From a checkpoint of a small image VAE: encoder num experts 32.
Rows from block 2 of the encoder of a small image VAE, named by matrix and row number. Rows with one number within an expert belong to one neuron, the router's apart. Each number is 500 + 40 x the weight over its row's rms, rounded and kept within 0 to 999. All counts start at 0. Numbers have three digits each.
After each expert's rows are labels from the 100 images, of 14848, where the router gives the expert most weight on average: "strongest on" is what is common among them. Only what is clearly more common there than usual is listed. The data: aerial photos of the United States (SatlasPretrain). In brackets: how many of the 100, against the usual share in percent.
# router: router (encoder.blocks.2.mlp.router.weight, 32x160), inputs 80-119
# up: expert up (encoder.blocks.2.mlp.up, 32x32x160), inputs 80-119
# down: expert down (encoder.blocks.2.mlp.down, 32x160x32, transposed), outputs 80-119

# expert 10
router.10:513513562480495504494538535508504475491531417492509483499459534499544491481474464455511432514577486550443555517502380530
up.0:480501506469509499504481462439508498528466492460557574449468504460530536422523476474432457617553488519455535497550388509
down.0:500567411485452532441505534505542484498492506456448443472441522518517513525499472492503508407466499455602464489423602478
up.1:545475453483490441414476526484543473541524459543412514586410567502529555580514537407510556461412564494499479484534516485
down.1:497464457528500413396508561490531513529562449489469519564454600482528521434498530500501508499473525495448520484523502488
up.2:477448503510539421521469554618484504533480451518518462429539463504476549641489457527490501468451489441500494520551447459
down.2:516561483507513549543466472512525490513512555488505520528501420518490413382468474465539513522474496523543525552460510429
up.3:548465513521453438480561498502459511488475460594473456540502533507500485520485506460520531444429529453473475504515517505
down.3:480529424494565555442486452471461452448445562433486498464463558447503469570528477513492520556479452465522471521424533507
up.4:531415446424555435461450490553521479559577432543444547477456552513521519482498536406512539451480529475557513497458517487
down.4:442469454455495433434558530491549485529590435503486527489438530513481562417465521521482440511515527522582482499454534471
up.5:562455563568569516505469471540490484531402492497521519451593473481501421474511459529521490464493523466422530503516462485
down.5:520548471479393485533477564440474537508543549494503431589477498458507508578496500535484509598491487544623481485535521535
up.6:480508496510526489507555465495557570486520496524429427539471478548487502443499582549459488602576529546436487450545449520
down.6:491494531560520468532534517557533529493446516487495446508552505525483526667500544528546504458523484508571477452452510486
up.7:535533536480457474468462516482510497550459477473467521467508521551503529525489530415535496644495537461465493422507463548
down.7:495492555522497466396503480494492515497496529543463438462520639491507461528503508499521490439522486465493523490455532480
up.8:448510542516392480481526544479555512513575462511508551514573509495509442463493521518522466432504518481554473507505399488
down.8:504472474501523466507496550406504497497511507528488509494432504426514465563490534500601508424435478421421483473534521511
up.9:492462499465482581486461465453566486540528429425528556511464497462534441382493450448480508507515491518463553498470462484
down.9:507537505496485552461529473496432492474417526561500490572497503449470572623530483479467521513459457539502545501567490531
up.10:569534490530474518482559442458506560468476530538539476567536533527492507516502558514478562445484561466411480522501567569
down.10:551526539590499461472512519417477536499432518592492500552549525510486530444467484519553484486457542500330518493570444529
up.11:552443530474504496493531386468412527477501479542556526514430510478528497602534485489567506512426500498489495510519412511
down.11:505588574540438525468464524526456456479448483527497556530598553451523527580474451502469529540462467429564506502526503524
up.12:475461480417523469499458498494547514562521439425518538519513488529525551393454483472484542541514507514415586452486550481
down.12:500495607481476509551495462449460498525462559569458507497520511487557470570518496475519447541489428478426500471515466538
up.13:572464519469440582457555513488557521487476528442467492499514563579481520537497530466466495573543489554494468496450516587
down.13:495454596500495512395499440520496499496473475577500480499562584509460525439472540505501480579527469508496492526506443507
up.14:472539531465514500496485493594526476507525484587442458427433498523494485464471545494449528408482498431430503509535503475
down.14:482492450513552519478473430472438512505514520542519498631428501492548534625546453493502511490513535561520452525441448484
up.15:499466451506554508451501489561457436479502481494474468521506550490490522549538461406482507468525477505520552530488643460
down.15:472436512436568496477508531486580538546523503529446553465437524543505470496471565525559508455465526440431486473487477461
up.16:518481488590505508528545472512483518477495558485557489438438471504479465546526477532493500506524502483456496554472551491
down.16:517565522563437576534506567534510485483457506424550509491518534519519522573445437501532499595490484539590530487494543512
up.17:484452520553550579481533466491549552462433513521498522494500507505474450541471535480543548481474508516393530523484458517
down.17:469526491507487566366489450504535513527549529544511499510468552534511499474471420527453485511495494516553479495486565475
up.18:533520533489511572422515470476521521484433496522503516543545629524509482480545493427540500434518548533415559498500535483
down.18:525528593508585493464494495452494490488444542487492531525536568521537479478503480500567507445527528503336553534457441476
up.19:536601523498472557473546448501537542458491490445526522521548510536479485496459510505494512524515522472526517539431377543
down.19:476438551509554510440496526440501492489483502599523545524554567476510458568479572502520487500539490588401550539506440520
up.20:490482469500507525457561540484529549477486531392563545529536541534501556428530453502477471591554534543546435505418417524
down.20:484568434469544548492486509485485489520464511447482536592399503501521546583549436487489543447506513543542466501425520409
up.21:464555487485491449503455521537528545548535493438522511470575521555487478491476544405421488489512493482547496477491462451
down.21:536518477518491571433486505499555522533497534457504416490419553537506492478531493521478513513466514572479448498494524487
up.22:523570498396508474467536473488527499469540485483412546576463562548533466503450552426518489591557494555509534489436494441
down.22:527490536537464507379481486483489498506478529544512495549530636548470535466497505527513522581482555529514522476507562520
strongest on: building (72 vs 41.5)

# expert 15
router.15:455507495439524403506458515523517497518492502511556572505531535536483517545467502461497465498538548484506464528547435476
up.0:513511544469498480423549521473506532462518498448503498490537580529524528413504563460525514582551514574434563494484516542
down.0:485538514444509527510556517572457495511472472526523538479483529462501590448476472514508476560511520486496469522516503497
up.1:497536533396577522498475454503499437523471451460468526505516503476521534583448486492461507491487472472452555511513390484
down.1:453523547496561509481487520402477478508395524531507504600521415465490545611531473495516478482505499603440508513575459515
up.2:466489501461562516492516525423480522507455520486511507569516498404506560479530492477537494475490470589462503478558527500
down.2:552429475524454523446500461560532553516571499538504468431456538534473444343524519516555534540487527431575464488476594476
up.3:511480529548542462517473478509506435516530474590544540542494462447535486562503519511565479404529525489519508474506431433
down.3:487539477520488516528490540516506515511472602426512503486477494564468513599510499529455480490526530600542471509540503518
up.4:479437493483570543494507538547522475478451491524511528498575514485552490460551531467493501491492458581439557481535594538
down.4:519502484504446505515488469432531495533565520512523453550431484460479516362486452501521557472499529469600475508477577474
up.5:541476496576451547496490530448483515513480501533511470488493514429513490557519534534556494505543501508503477478488510472
down.5:524519467523447535456513525530493536480485461588497529487522531417518425597534543510522484490492495429452496479516483524
up.6:571494503540522534484614466517502563412500500471530490524480520496513512509500491496533465555510466516470487585498511536
down.6:514543477467484471427458543461493407567503529454442531536472536468547542527487486439463539573489579605434492452559535495
up.7:492440529497472457493564436565459566451542513537487429529518508531556544511441477476442474529529432570513529566425519531
down.7:507369556460502423481498414522531506477507453572507522541503546477553557542455479482442486460561533463506497489532472513
up.8:546429586519411441503456527452519459518534412509442525538572509498502514452489474510510497563524513474554475458519476554
down.8:573391564545478451465532472509459494508520556568478469418465556509490505538449575495476465473537519484490479495501572568
up.9:469469494406527470489474485459565493533551455472508546508513490509541469386462491456488480541530498508483547502506470465
down.9:513495575515480480539482467516442472523494523586519527531539485499470520445489543478469493607493550591484553494595492528
up.10:471404501494482383499496521543493497510521532498488495524540494539506522474443513489448457401514485563514517485468574547
down.10:503627494545513580448514539492523507496492439472503477513542482461465431515564495526549511539471499399562496506467443489
up.11:540526486502458489499458559601477462502496460465476518483510533484475538658504469437519531449444478395514506514482511496
down.11:473434512491523481468489533539463581522512464534499470476489585490499502383470553502528485511499504386465505475469499475
up.12:486529491444492527474488491437523496504515505478424530483452532574507498480493509481479520588487507503517523485517409519
down.12:514418522499579435406483474485484573504456449547544472505505585503487497524455583464485467492553523588429487513471490517
up.13:482492500533513552458520533480485481481477552551522453507522568548452467523506554490495542501541486547538484537454533522
down.13:477543478440525514381501499502519501499486482537495549482450663492512476500484505433481499495539495514439545505471478482
up.14:471476515454551405527460503569513473523526444469518564490533473518510454543520439489511481398533479467496485518517374473
down.14:525571482561475530528488514467509495541547549565492536514461428524460467510478573512514509514548510610624461539595540499
up.15:511491569453500401438487446565506541497515424500481527469483550554546485582474515439491466520460483436484519483456428454
down.15:487554514455541492515487476576494515485458496466463508433483502494488496455479446481468498503457526436478469488479519474
up.16:446543547486473532474560566534520563448494524409583525477549529542497460505457488507519426571532459478572497535398449481
down.16:483487542514540570495485476522480458459466486397463454396469504457517445488522477501536524422532476398465507528408542489
up.17:497551510563479488477499518578496490503493483522454482546597498468485485492546468471512513470400481392474499454492478446
down.17:493600520528484542440508497564456510492453436461513505470568532460503508627516448490474505529475461423566500482403466530
up.18:461509530445571516453480418413513509515521510449507519516550533513496485474505501441474465580541481533514574483480471514
down.18:520455513508461467453470487524435499484510495649497530476523632490482483467498583464531490604498520529508485482570480511
up.19:470509491481472551477483487529534514511438472429420526428483506487491484507481451491441514539430493435432512452478511490
down.19:469573474486460551471498487562504500495493474451498521458568503430494439531544479508548451491442432388550479514458429463
up.20:485500502474496457464477479410489457509525530636463517533503519515502472557504513471500546538529508442611476502515416460
down.20:487560421466516504387482505497517469520471495524492532546456601498477489588501471483458467509513496587473516509563496503
up.21:506524434452523527509574539460523508431527472465462456493474501550491528509492519493500461404514451535444559525461539495
down.21:512469475471511494461559485418559505487538485648524502550493551491557484610525526457515479560539487505437505529570399553
up.22:515559561522474496506502532518437554499539496512550522572566505537484555514481448511538448537497499537563523522474444397
down.22:498581502483499494461512507549512513504455453520443502544460528488506526444533452528477514613482523536490496484498521438
strongest on: building (69 vs 41.5)

# expert 24
router.24:496453513508442498498496422518450503508461547529459527440457496459542444473463497501454479511477435417511470478532514520
up.0:448513489497520525441462470496546500552508491481478508556526557497506477571504498381520529444502461488520539417461527439
down.0:505574552470556514412528509489488474484521493484484524530509642552484528432540533490500480603491472542441546528522493459
up.1:507507500490524443435554486528511539480451451487509511519536575557467530579505499489490542464493560466387541533486504502
down.1:454511554468520506520489485557456455458473464510490537505473456499603563505436468418459428472491428450520511485497483484
up.2:589504496525524439510495511510511497514512431492522548475447485507460490565521499523538515408462546443548476543529472501
down.2:518407558472449510516486331486503489496471477552505470520465497482502467553486525563452569493515508494563501506600472532
up.3:481498516483455486495499487523476487517516446529466520512473506478491453520493527500626485485505541422588400510492464502
down.3:478411446499436518453461428528584470496487467500513518496477527470554469543453459463443508459510476450500502516480545517
up.4:514517503442494512496499487542534497487586456444517530436415512518503475403500492495522480554496526437550495486479410498
down.4:483466518501511493491527516432469525481447510534532504597566516509515522676493542483462489518504504593440502477581393519
up.5:543506499470534521435503565507485460485462514458451520542497562500480566459494528417560458495568571527482540521446472491
down.5:462502552585481493542530539484483491520487482591527444478451486476522494469502576536578467437504490495398483537538470478
up.6:570464530503573473482537499454504511462570455509473476540476519504505510525583518502576492395511547470481492544461499470
down.6:534579456498575486516478564464484471488516461503532533520576465510476504510558474521476457532482518437467523533481499440
up.7:434482563511555401442575450495555509479498465519468498540530545535511495546480453494465540498509519418439502500465483490
down.7:513472554472534400504444404513433467507468418494463566530564467543550604505493417499363496520471455462471541519464480526
up.8:490463496423477540459468485436515478541500519475511543509476538466459488534480491395554498610504474533534504472525517569
down.8:505505569477461462360493462525480449526419514580457480486512655468510539483501500450462484543485562437537499477512482536
up.9:552551491509477469485546525482476538441596522507514489572538531487508492482477529500524448407523512529526445549468372529
down.9:544473552539443479441519481492481489510431526620522520471480560443531547559502531489487511519505448472473548494553531546
up.10:548459512525534441539410515466533398537552488505537587550463466497486469494490434513481476394537540493502472499581486441
down.10:543557543505394594511453527520499455515500522506509479538490442412487452520496521489617514566457479513551501508521498481
up.11:469478500519457508502483471528509503507412517517462489409501480482554492484448501514417505495494436451479544485456496514
down.11:495541504476562524577465570438524464486538503422510517560507440516437525450519472526571517558480511626448542535535533492
up.12:507523446479579472488539532488557512463550468507534519526485534524447533546546489506561496445538554576486486572544461413
down.12:510469427521565445485478516523563546534570466544529553495442512544515492516488563541420504536554512542509509467447562460
up.13:448441458464488456427527448521577528511523505520475544486528574551547494467504412446412517530513532548472475484533564549
down.13:453438457504498466468508386497547497514514476570494559458494531516575467588456433518383476414538498432541483509528511542
up.14:497518460497489543407564545489604542486467464532508504457561576492477492553554511428504514547506507491450523470490476502
down.14:515443456514482540504488467519491483487505449560461517476513468486517503523508506536409473447538536370521489473483511512
up.15:517449447498569416489510484492586525488582453477486530518448543531516470593528459508490577426459568499445489514560599505
down.15:437444474477572435527440468490515478502487466548509551480545501551557523575478436558401498481524500406424526479489513516
up.16:503418490479519472440542473491592519480564483492496521520514574523508506561541462435515529492534530516474512514506573528
down.16:467493486445562463590519461516445513475519461544470533536515439507545529564502466569428473474465521411528465479540505470
up.17:525500510511550413526456530537465455520544438506524511526448466480453517499479504535582513389500534462553473517475451440
down.17:531444475532419528517489428487520493510541537541525517497464470493598451588475484508449514475506475476583485488556512585
up.18:501484517451473431507498492561467518493464489482450526501577495499498571436490457498384464504456411453473544505478424505
down.18:510576465524527532504464591410503464533521526481513534577483503495458539592542502494583491441486491621468511527515567515
up.19:508451510467512468516435502498530453601509434471449526459422481490501479522531477503546492432501552458502485407527504494
down.19:498470522540383501519466482497509471532481561503509459501530421516568466480517489480493488541470530542625506457461535535
up.20:542584521485524515496514590488464494493517479490475460516517503484441521465532559490566473445493507449510521500453413429
down.20:508532498499562524497524580456472513457475510415498448523483527538411518369515567514565534557485509537440524485481497443
up.21:472479559493505453499472623512461508570522526502479487512519502489472557440503515467561477508503483593596498474446577458
down.21:525528446579481521426506512482549556505533476575523501462566602552515473519588501481442518501476491450461464477519495491
up.22:490501580486533416441571518561514562463523490493490522561587592554484494479458478509526490496478524514459514504475470504
down.22:425433541416581466567476414522477488526467487499479517494496487538542501443509444511426419497541493468479546494492469475
strongest on: building (72 vs 41.5)

# expert 4
router.4:464423491442525500467491501501551440475466495522538415420480529456490544477555470483547515402555555393437437472503427493
up.0:553500484515510464403596463503493483425498489491518418519479595498513517473505560379466460453580532582441493536502522595
down.0:485468408439488488513497521464560460506495488454520485506480484478553489473549450476483472448520536495454537462490457494
up.1:567436552570527444497535515514496496459525453525543509474563491493570467586515485492508403548527480457480513510494488589
down.1:523593459506451467431491505553437494515506468522495530605534543526506506581483414466469522502505518524570485537509388509
up.2:479570494566426444463563542462526512464566508553532506596561547470485483471505589465525449448506478475544472524500442535
down.2:477461489492471455459501558436523490494498469588448506461455557419544499513487560491548506388477507390404508514546472538
up.3:541443478495553432419540466459544491478517432484469521462512559523525478484508496444462481479518540326339514508544445573
down.3:500487477501531481512447538516532477493476484508479514421515524481537476526577493470526527435494503409328465490531454535
up.4:519523509461513448437484440532495482483489437590444535528544575560514466558518445412450546441497495404382526512503471507
down.4:522474506563471422574474592540538502472466474561513515420501471570491527417566530537474488496498576468406475515574483535
up.5:511622568458424507443476522510462496523453535452467460492500544510417525562465576445469507557488531551459462502491474548
down.5:455437527503506463349499468508497475475493485497473469538498681485493437390538514473516532507510489431486514501436483466
up.6:509500492497490446404559421501497485451498501543485433528495596500507492486566536444464509377542522499396487517503481530
down.6:537423447519521465561458539494551466522485501478495497432519434490486522472522503508424512442538516491402486496546472529
up.7:507480476469584482504461485527509504517523482408515508490410498493493515370478507481478468466513486547519524485504522417
down.7:563477492543438498472478523485475504524464488590535524526557506463598556576521496497475477594471531518477501485536466564
up.8:464535593464468494462458424457500459535515526595478546528507545506510491599521474462497525572487443470492478477520462503
down.8:456497481453517542394478439461472481507484466515495537529554655462505499516509502453494495530480461491497524504548421490
up.9:496521562444516491537494418461486511504484494569484453484371480515530477578517452538509502482517517508506475519538421496
down.9:482547446489499468568497514479541513522508537502516513513505378499439435448471584550544496456510546492493499464528508482
up.10:553561556447540500427535462552521479493495495507451504454445559536531487481425540448453516478484524402372515521515450560
down.10:517531516469482515581501536548548505492484455543470560450520493537533507482478470456502525462449545530402492534584476488
up.11:560468504478531509456466463604502451517468475572453522479490526490511473567505445439465556424465507471435550492540530509
down.11:494390495527562452507501543519514492509512491509508457493465538580501481389540485497478518429544560502404493520490473455
up.12:492591515504489494455508557490510490501504503455459560486607514507507476510468440446507475439469479455501555507456570450
down.12:520496568514499457511447586510494500491553483576407493421493577491463483409473535513534497493503515467451492471541488483
up.13:540486520471551474481504485581500495513490460420427573440506507532499500616445453474440514571433483406505555493494541476
down.13:481520574482541522474502483525509481485566516458471511521499534550502469460463492537488529516479512435401494511491523504
up.14:504480504515503461469538464517463550466492473502514473504603509526544473498507445522505497476560462580515569551439531468
down.14:517441523520535480436465585557496458465458450536486466444487611522477529460507464466493478523535481534502542516557451545
up.15:517533479553516543496591479429535502406476527478436493513457498465502479445522517505507505482484535541521490503528544520
down.15:510342590476480486495502482490524478470483472557515455471514518511478532469483562511462510580538475528476480538510512536
up.16:482512544480466510467529512449552510488490538460514477508506551564429487408492576454403530524566515593479459497491470533
down.16:496411537489523497375544489471473498480519486539467468477498681496537521408517516523534515498528454498465494499509497538
up.17:486506438507447489412482502518508501532552494507540453502555587526462518565543524441497536508516507518497464461426470515
down.17:473398472448484463380468531490519470463484486520459480486497599535517486437524538442467568472507477466433495509522459508
up.18:539488467464516490417485462572487462510490477573469555535548558504540478521543419403467557485493520483419535491517479532
down.18:551428515550505441578515500533495527521519527473510432507542472484488518476560467547462463459573549485423461525490495515
up.19:529400470492500506512478509482532466530509472555471473587464496437562517345531398473504575367461548553432508488521546484
down.19:458558535516530559472495451559481502476464544452508532444522531456494448563521526494540515447489423443465530517461569469
up.20:474570482447549436510462425494466500506543526605451482521397492497511469582507484495486522459484508506466498489552496344
down.20:571474567529449532481490479536466497513469552499526465457491541511458528471522554492482453587536510500541493500521456587
up.21:480528585460515540431451460513507484517518533505459532505492572547491497528537516464513551563513538574488502474433453516
down.21:493529532489493553339516488525481482480491477523465502475502676484462489406516499476525499481476459438522519500508457514
up.22:470497502518473531505485523556503533516481511512540524493525493507492510525446520525514484381519531361482499465435464466
down.22:539587467560487493533461534460480533513519453459561526558599472541497464515516456510483467518503472584596465549484484495
strongest on: building (76 vs 41.5)

# expert 1
router.1:466555507526484494453465448428516501530436514462565411549443536474431557440465538451530540496589511519503517469469510449
up.0:499473469453503546485457471486531430529468508493439504507466517460504517458502434469475547477515509544397569489516549483
down.0:520599469565456592443466449407498484487467505528529550528548567443525511572521443535448499562517435531572496479520536469
up.1:509513584412485409518512455483471493471481524529440507527485498494497537463471506528487454510517495465477516524528365546
down.1:460468437473560472507480566445582471493625487458451511491457553563548445472549533486580495465544506519500480454466475437
up.2:446509553502488514435483488475552454512491521516528468508454555492496489433448541425469533521535555517395475467538517537
down.2:477506496477483501369568455521477511476492502528486458476509675502486432484538496456528493488499492478544484472435488520
up.3:479411537506496511498479445476548475515459494456540548491498501472578506450459431473410509566522510504437499479555548572
down.3:469412493468448464531510392559536510489470484560489519455503531513570480555479466510381534403471485354542504481518481493
up.4:501553553498489503419503471454484441508522524527490458536436551486494520512435494384515558509526505542486490477487577496
down.4:478471536456503503366524486420514476470470505402468519553460680473498507473520495457512496483493527480469522476478520485
up.5:471473462479489537500489550490562472517490505524500515469484490497507488566557469503528564470465506512499490505538604472
down.5:527561421493555540488480501436573537511474518467578513535450496477502493536504522514490514484516491496500490499527549439
up.6:520524481546544466460481563450502481495526502464557493544463503480489535446464471466478554439480514488521520513500587427
down.6:509575496519440539458499432495492501525464491517502544566453537473483483501519518500545508638459500576498531460557498473
up.7:569443523519541518451499386501471485490556484556494505528433542522523522421527512493442543545517543552390488510532538475
down.7:431479446421512461544473514545495472510548502443509502418436438470524430439478536464526469508462485474437498517553505520
up.8:523456498441538491513491432471562465502567464486452525490422489505496477499486483502489501455520523457415519500562440506
down.8:554504568550476496482514445504425449512385544559544518526563518445477596516504532500463467502502512490463506495568465557
up.9:504466505493572435519499462443459505503472500430511493515427479470502496491506485508544434466512520485504522507539414493
down.9:486498477530470526583446509519506487539479613573508454438490419509434491514471545507491523562517517646532464506573515558
up.10:534563486489469437469537488502472552439504525452493514521532533509480542495486519494481518604536513504536476533472471547
down.10:524526474509441467415529517401497475510471495495488460563453602445466542505505449459498544415500503432532472507490565509
up.11:543503522527530528444543540493517480477562512564508532537429564496543519432484529439526519544459527502380533505557556540
down.11:471539545470476563579508505557471510519517549511497512464443433411473505422510518515528438524475511520566524472525534456
up.12:495438518540558492499483492611523497505556447589507537447515508553564427500505515470490473440475454562475518503519503481
down.12:481421526492515585528490481586556490495554423564475522404480500533526378469530570478506476539449458581488501490497493478
up.13:460462518513475476384476455498519496505474536501564476484517561491493530381463502410485533531565490493449522467447505483
down.13:450504475436525484454475591522520487482560503437479484547422551467484492449482474511569571481470553456454476452453505477
up.14:520471610521501476484489535501535497495489478460535487476476514522477520382468545457433504572502502550422546482548600534
down.14:560467573530405489409510487498415550484504481550503435497558567495452481461470555494516509537473496541539480511509509543
up.15:502517611522494537467535556527477503418474539439541493432496548540459502493484517464514436550549419553551524558444443522
down.15:458517557485502582390540519494503454492477469504513486455502626484531470458494503474570491460521476481479529494549462539
up.16:569392513491531434459528490516492484508555419503480552525471562539501527540491472455440509512467539442418498492564505523
down.16:461504443396499550553466520572575518483557520469462524460446485527515435514491541530518516468481484517513436506423531465
up.17:456528482477526502461486515517511470523558407488529518513498535468504492485518456461530550517453513450464599466474520456
down.17:515596429460546496424500452431508469453488459456430573520463571540482416565565483436515533442498519465469530460498515423
up.18:572485483462500513505478472496462450512486499509462584511474502484504514595522405474492508456455491455558553512537567568
down.18:466463514462516472500508556468466520510561484500524438522436567517475427422497592531540555532483521516461463504408514471
up.19:498521523527503546453563552542509553420473532469504479504481560520522524429477540492493463522500474567484550536460530527
down.19:493587539507459619548483570580480481490484525492500471447450513457487504464446545493546468500471434530559529497528458510
up.20:513525524455539427487509427425482559479466540453536480547520507474532541426519443530483469494544538498484507495544445565
down.20:449477553481478554472524548526502515501535437607507547449529591562479426590510524443489458606505474552466525518483473503
up.21:544455496523518480427525487509530457501568459504499534522483561504492497478521488427470519523509526530428555486557500521
down.21:453427410516544498569466530543513484515577529501482530440440464502524441454519503510515515448524534489430466512493501468
up.22:494599494476450466467499526481473440521501461481512492505485547475453593513514484433466550555488566556486500471542504470
down.22:497507492428499488391492501433522501502460504494442497555488664456497503474457515451553496502480519525493521452474523500
strongest on: building (70 vs 41.5)

# expert 8
router.8:481439540467573528544542504492487488517478473480463481465462514510507516415502507532485473471501437576448589514514562523
up.0:446483497467522526450501520513516475519500551531451469520469544510512452535481476467559544445463502453555495455451605468
down.0:423522471487567477399519531494542502506477475384508473479506593528484488477530487464488495536524441440432496502401423448
up.1:539494497535482466507546543533463539477495498491545526486589516558484542581469481500468496529511562410496456536451474523
down.1:547498566512497483468489476480485506504452523619557569555584504452476509484468496549503519452534551559441529515603470520
up.2:434522463472528461411479548567545542481503515435470494474437589560462516522485529417510516492515516550502489498461513460
down.2:492478467525514518504479601515566529548443489487499523499465518446473492432513541463491493489555472498415492504519467543
up.3:534510442576555467468551419558489508463528474557563410570487513463529502511556530505535498483591489562547483549482495490
down.3:520436569545512472497502547500461505477514432445556431457604502460482542521554517514462459524568463532501581514456539507
up.4:512488487461484490487487569499531456485542527323491468454534513537448522476458532478501506524534494495563535482424550534
down.4:479441563517566452492522437496471532496469451670505524478624578531536499554489489505424460606484484523355478471530415534
up.5:480523383481489485498495517467564529519552500373528491421448521538481433451446537477460506524527509462492488506453529501
down.5:468516469539424490449504475499517563522474493584533531478496508482472548562497454492378490596540475469483445473521466519
up.6:488512521464485484477505632481535518493491505481464580474537526496510481527447527485541459481456516379515468473536408482
down.6:503455529512458456476510410534499508486485425473571431459587547537445514507519445480429518606513515538586481491411540492
up.7:512504519470466478457416502469536448605512507474473497509433539433527542466515481422559512535473545517515551441529444550
down.7:527494501506481455448517455491497467453506454599502536520558590535532437619459516461498460431482507482447534556527396507
up.8:521475493551540442499505568557534529497584515433523487496540508561456467448474536484526474479518523496455499499423530517
down.8:517588492513463523429494485533466501502448494575502509507573527465499515681514449496408498531496461450591499514498487477
up.9:417497465435546482496466414491530508539517467401499530520438504511524477454471434495500502424507521432511529473494486408
down.9:498492620497483526533489489532490523498447520545557518479588457507506471571501528478469465630493490594445489515537427565
up.10:518468501568561483468546416494471542458543483526511459531490519478527529612517508494536493552499478539505478527458512489
down.10:563460549523464502434492503531462513499427476507490494459574536462506524536524457511484489541500496433447504511467493505
up.11:494540522499465472484545505453517496480552499526477507509471513566507456485486494509512496511519529510550461497502359549
down.11:476472522516536419442529497444583515533463467572505524527536556509573527579468502513381530535495512488398480521502535509
up.12:498525537496490541495547551512460558449508591502517570468424518559504525505447473507505474534466499536573524486445571505
down.12:505641537482459507496510460476473497445492494585516559551466537517492587529444501515511499550497491525496528472557536491
up.13:466538438508494500488518603510544540507530504403553520498556502536498470516479495495507507470527477499594452494406485464
down.13:450598425439540538478499481497531508520480497394491496490452468477542492532523420484449524515475480481465485507422507430
up.14:489520447501482511394452551551568526537470546450518486447473582514458527530509478413510526503491561531441480460477514487
down.14:441502436481497460476451596538527504486457509520534532521477498502521576485537545519481535547528509579445469495560513551
up.15:454537473396557497497455495510576478520503433438451457473430550531516447480474565442481532468457480475398545483518521474
down.15:554436552480523482442515436482472471502540500543522466512496609479474500420482462520505484527562531452556444505436495510
up.16:494543510440525493482482462433514507500530550473473465540429533528517543406508469483481502569516504582529536478504502555
down.16:516473558513540428414521495504543506520460501515494497433494572585475519418469506497464477545533477515414502476456506519
up.17:521470500453539500500524508537549515474463461402465494444464495549492544467470496499439497570538527517441557502541543523
down.17:459467509534548520510469510474505535481590518476490468574436506501498458504468564509556495407516529503436523516485556442
up.18:479491518521539495510570551515508537454501537494529475543636512501490494401511507511505475408532508590491480524468475508
down.18:510496514553452517486477534476498493466546505531548472461431518492469506564501509503585534470530492459646504491498614509
up.19:570511433520536450475478490489560529511496493439492475505433542530468491530508504501486524464503594455410504535496530466
down.19:551509541544514448505499511504478518480378472576484509494536528483492591439524502512475473604538539581353468512530431562
up.20:468522506469472450487498510594497470524520490497462545522547518562455524503454446475447513399457535435547468487511503486
down.20:498536493527488541477501550491500501497469514518538505491568501470505467649532528469536529546507504439534475493411475503
up.21:473440489446568525386500483555544490529504524481449448445472603538508445517489531408487509480503477564512513485464577492
down.21:519512501483540556519496509552511452507487511457499524451522540481493452510446538509487517512482475534478493524534442482
up.22:492444559441573491499493545505560488538544482426478502445469507518536481405491538505488474454510506529442549478479511506
down.22:483464524549454497545491519461516531484502555514525435549528464501462492558470554524556530473476549526505478486478563511
strongest on: crop field (38 vs 8.7)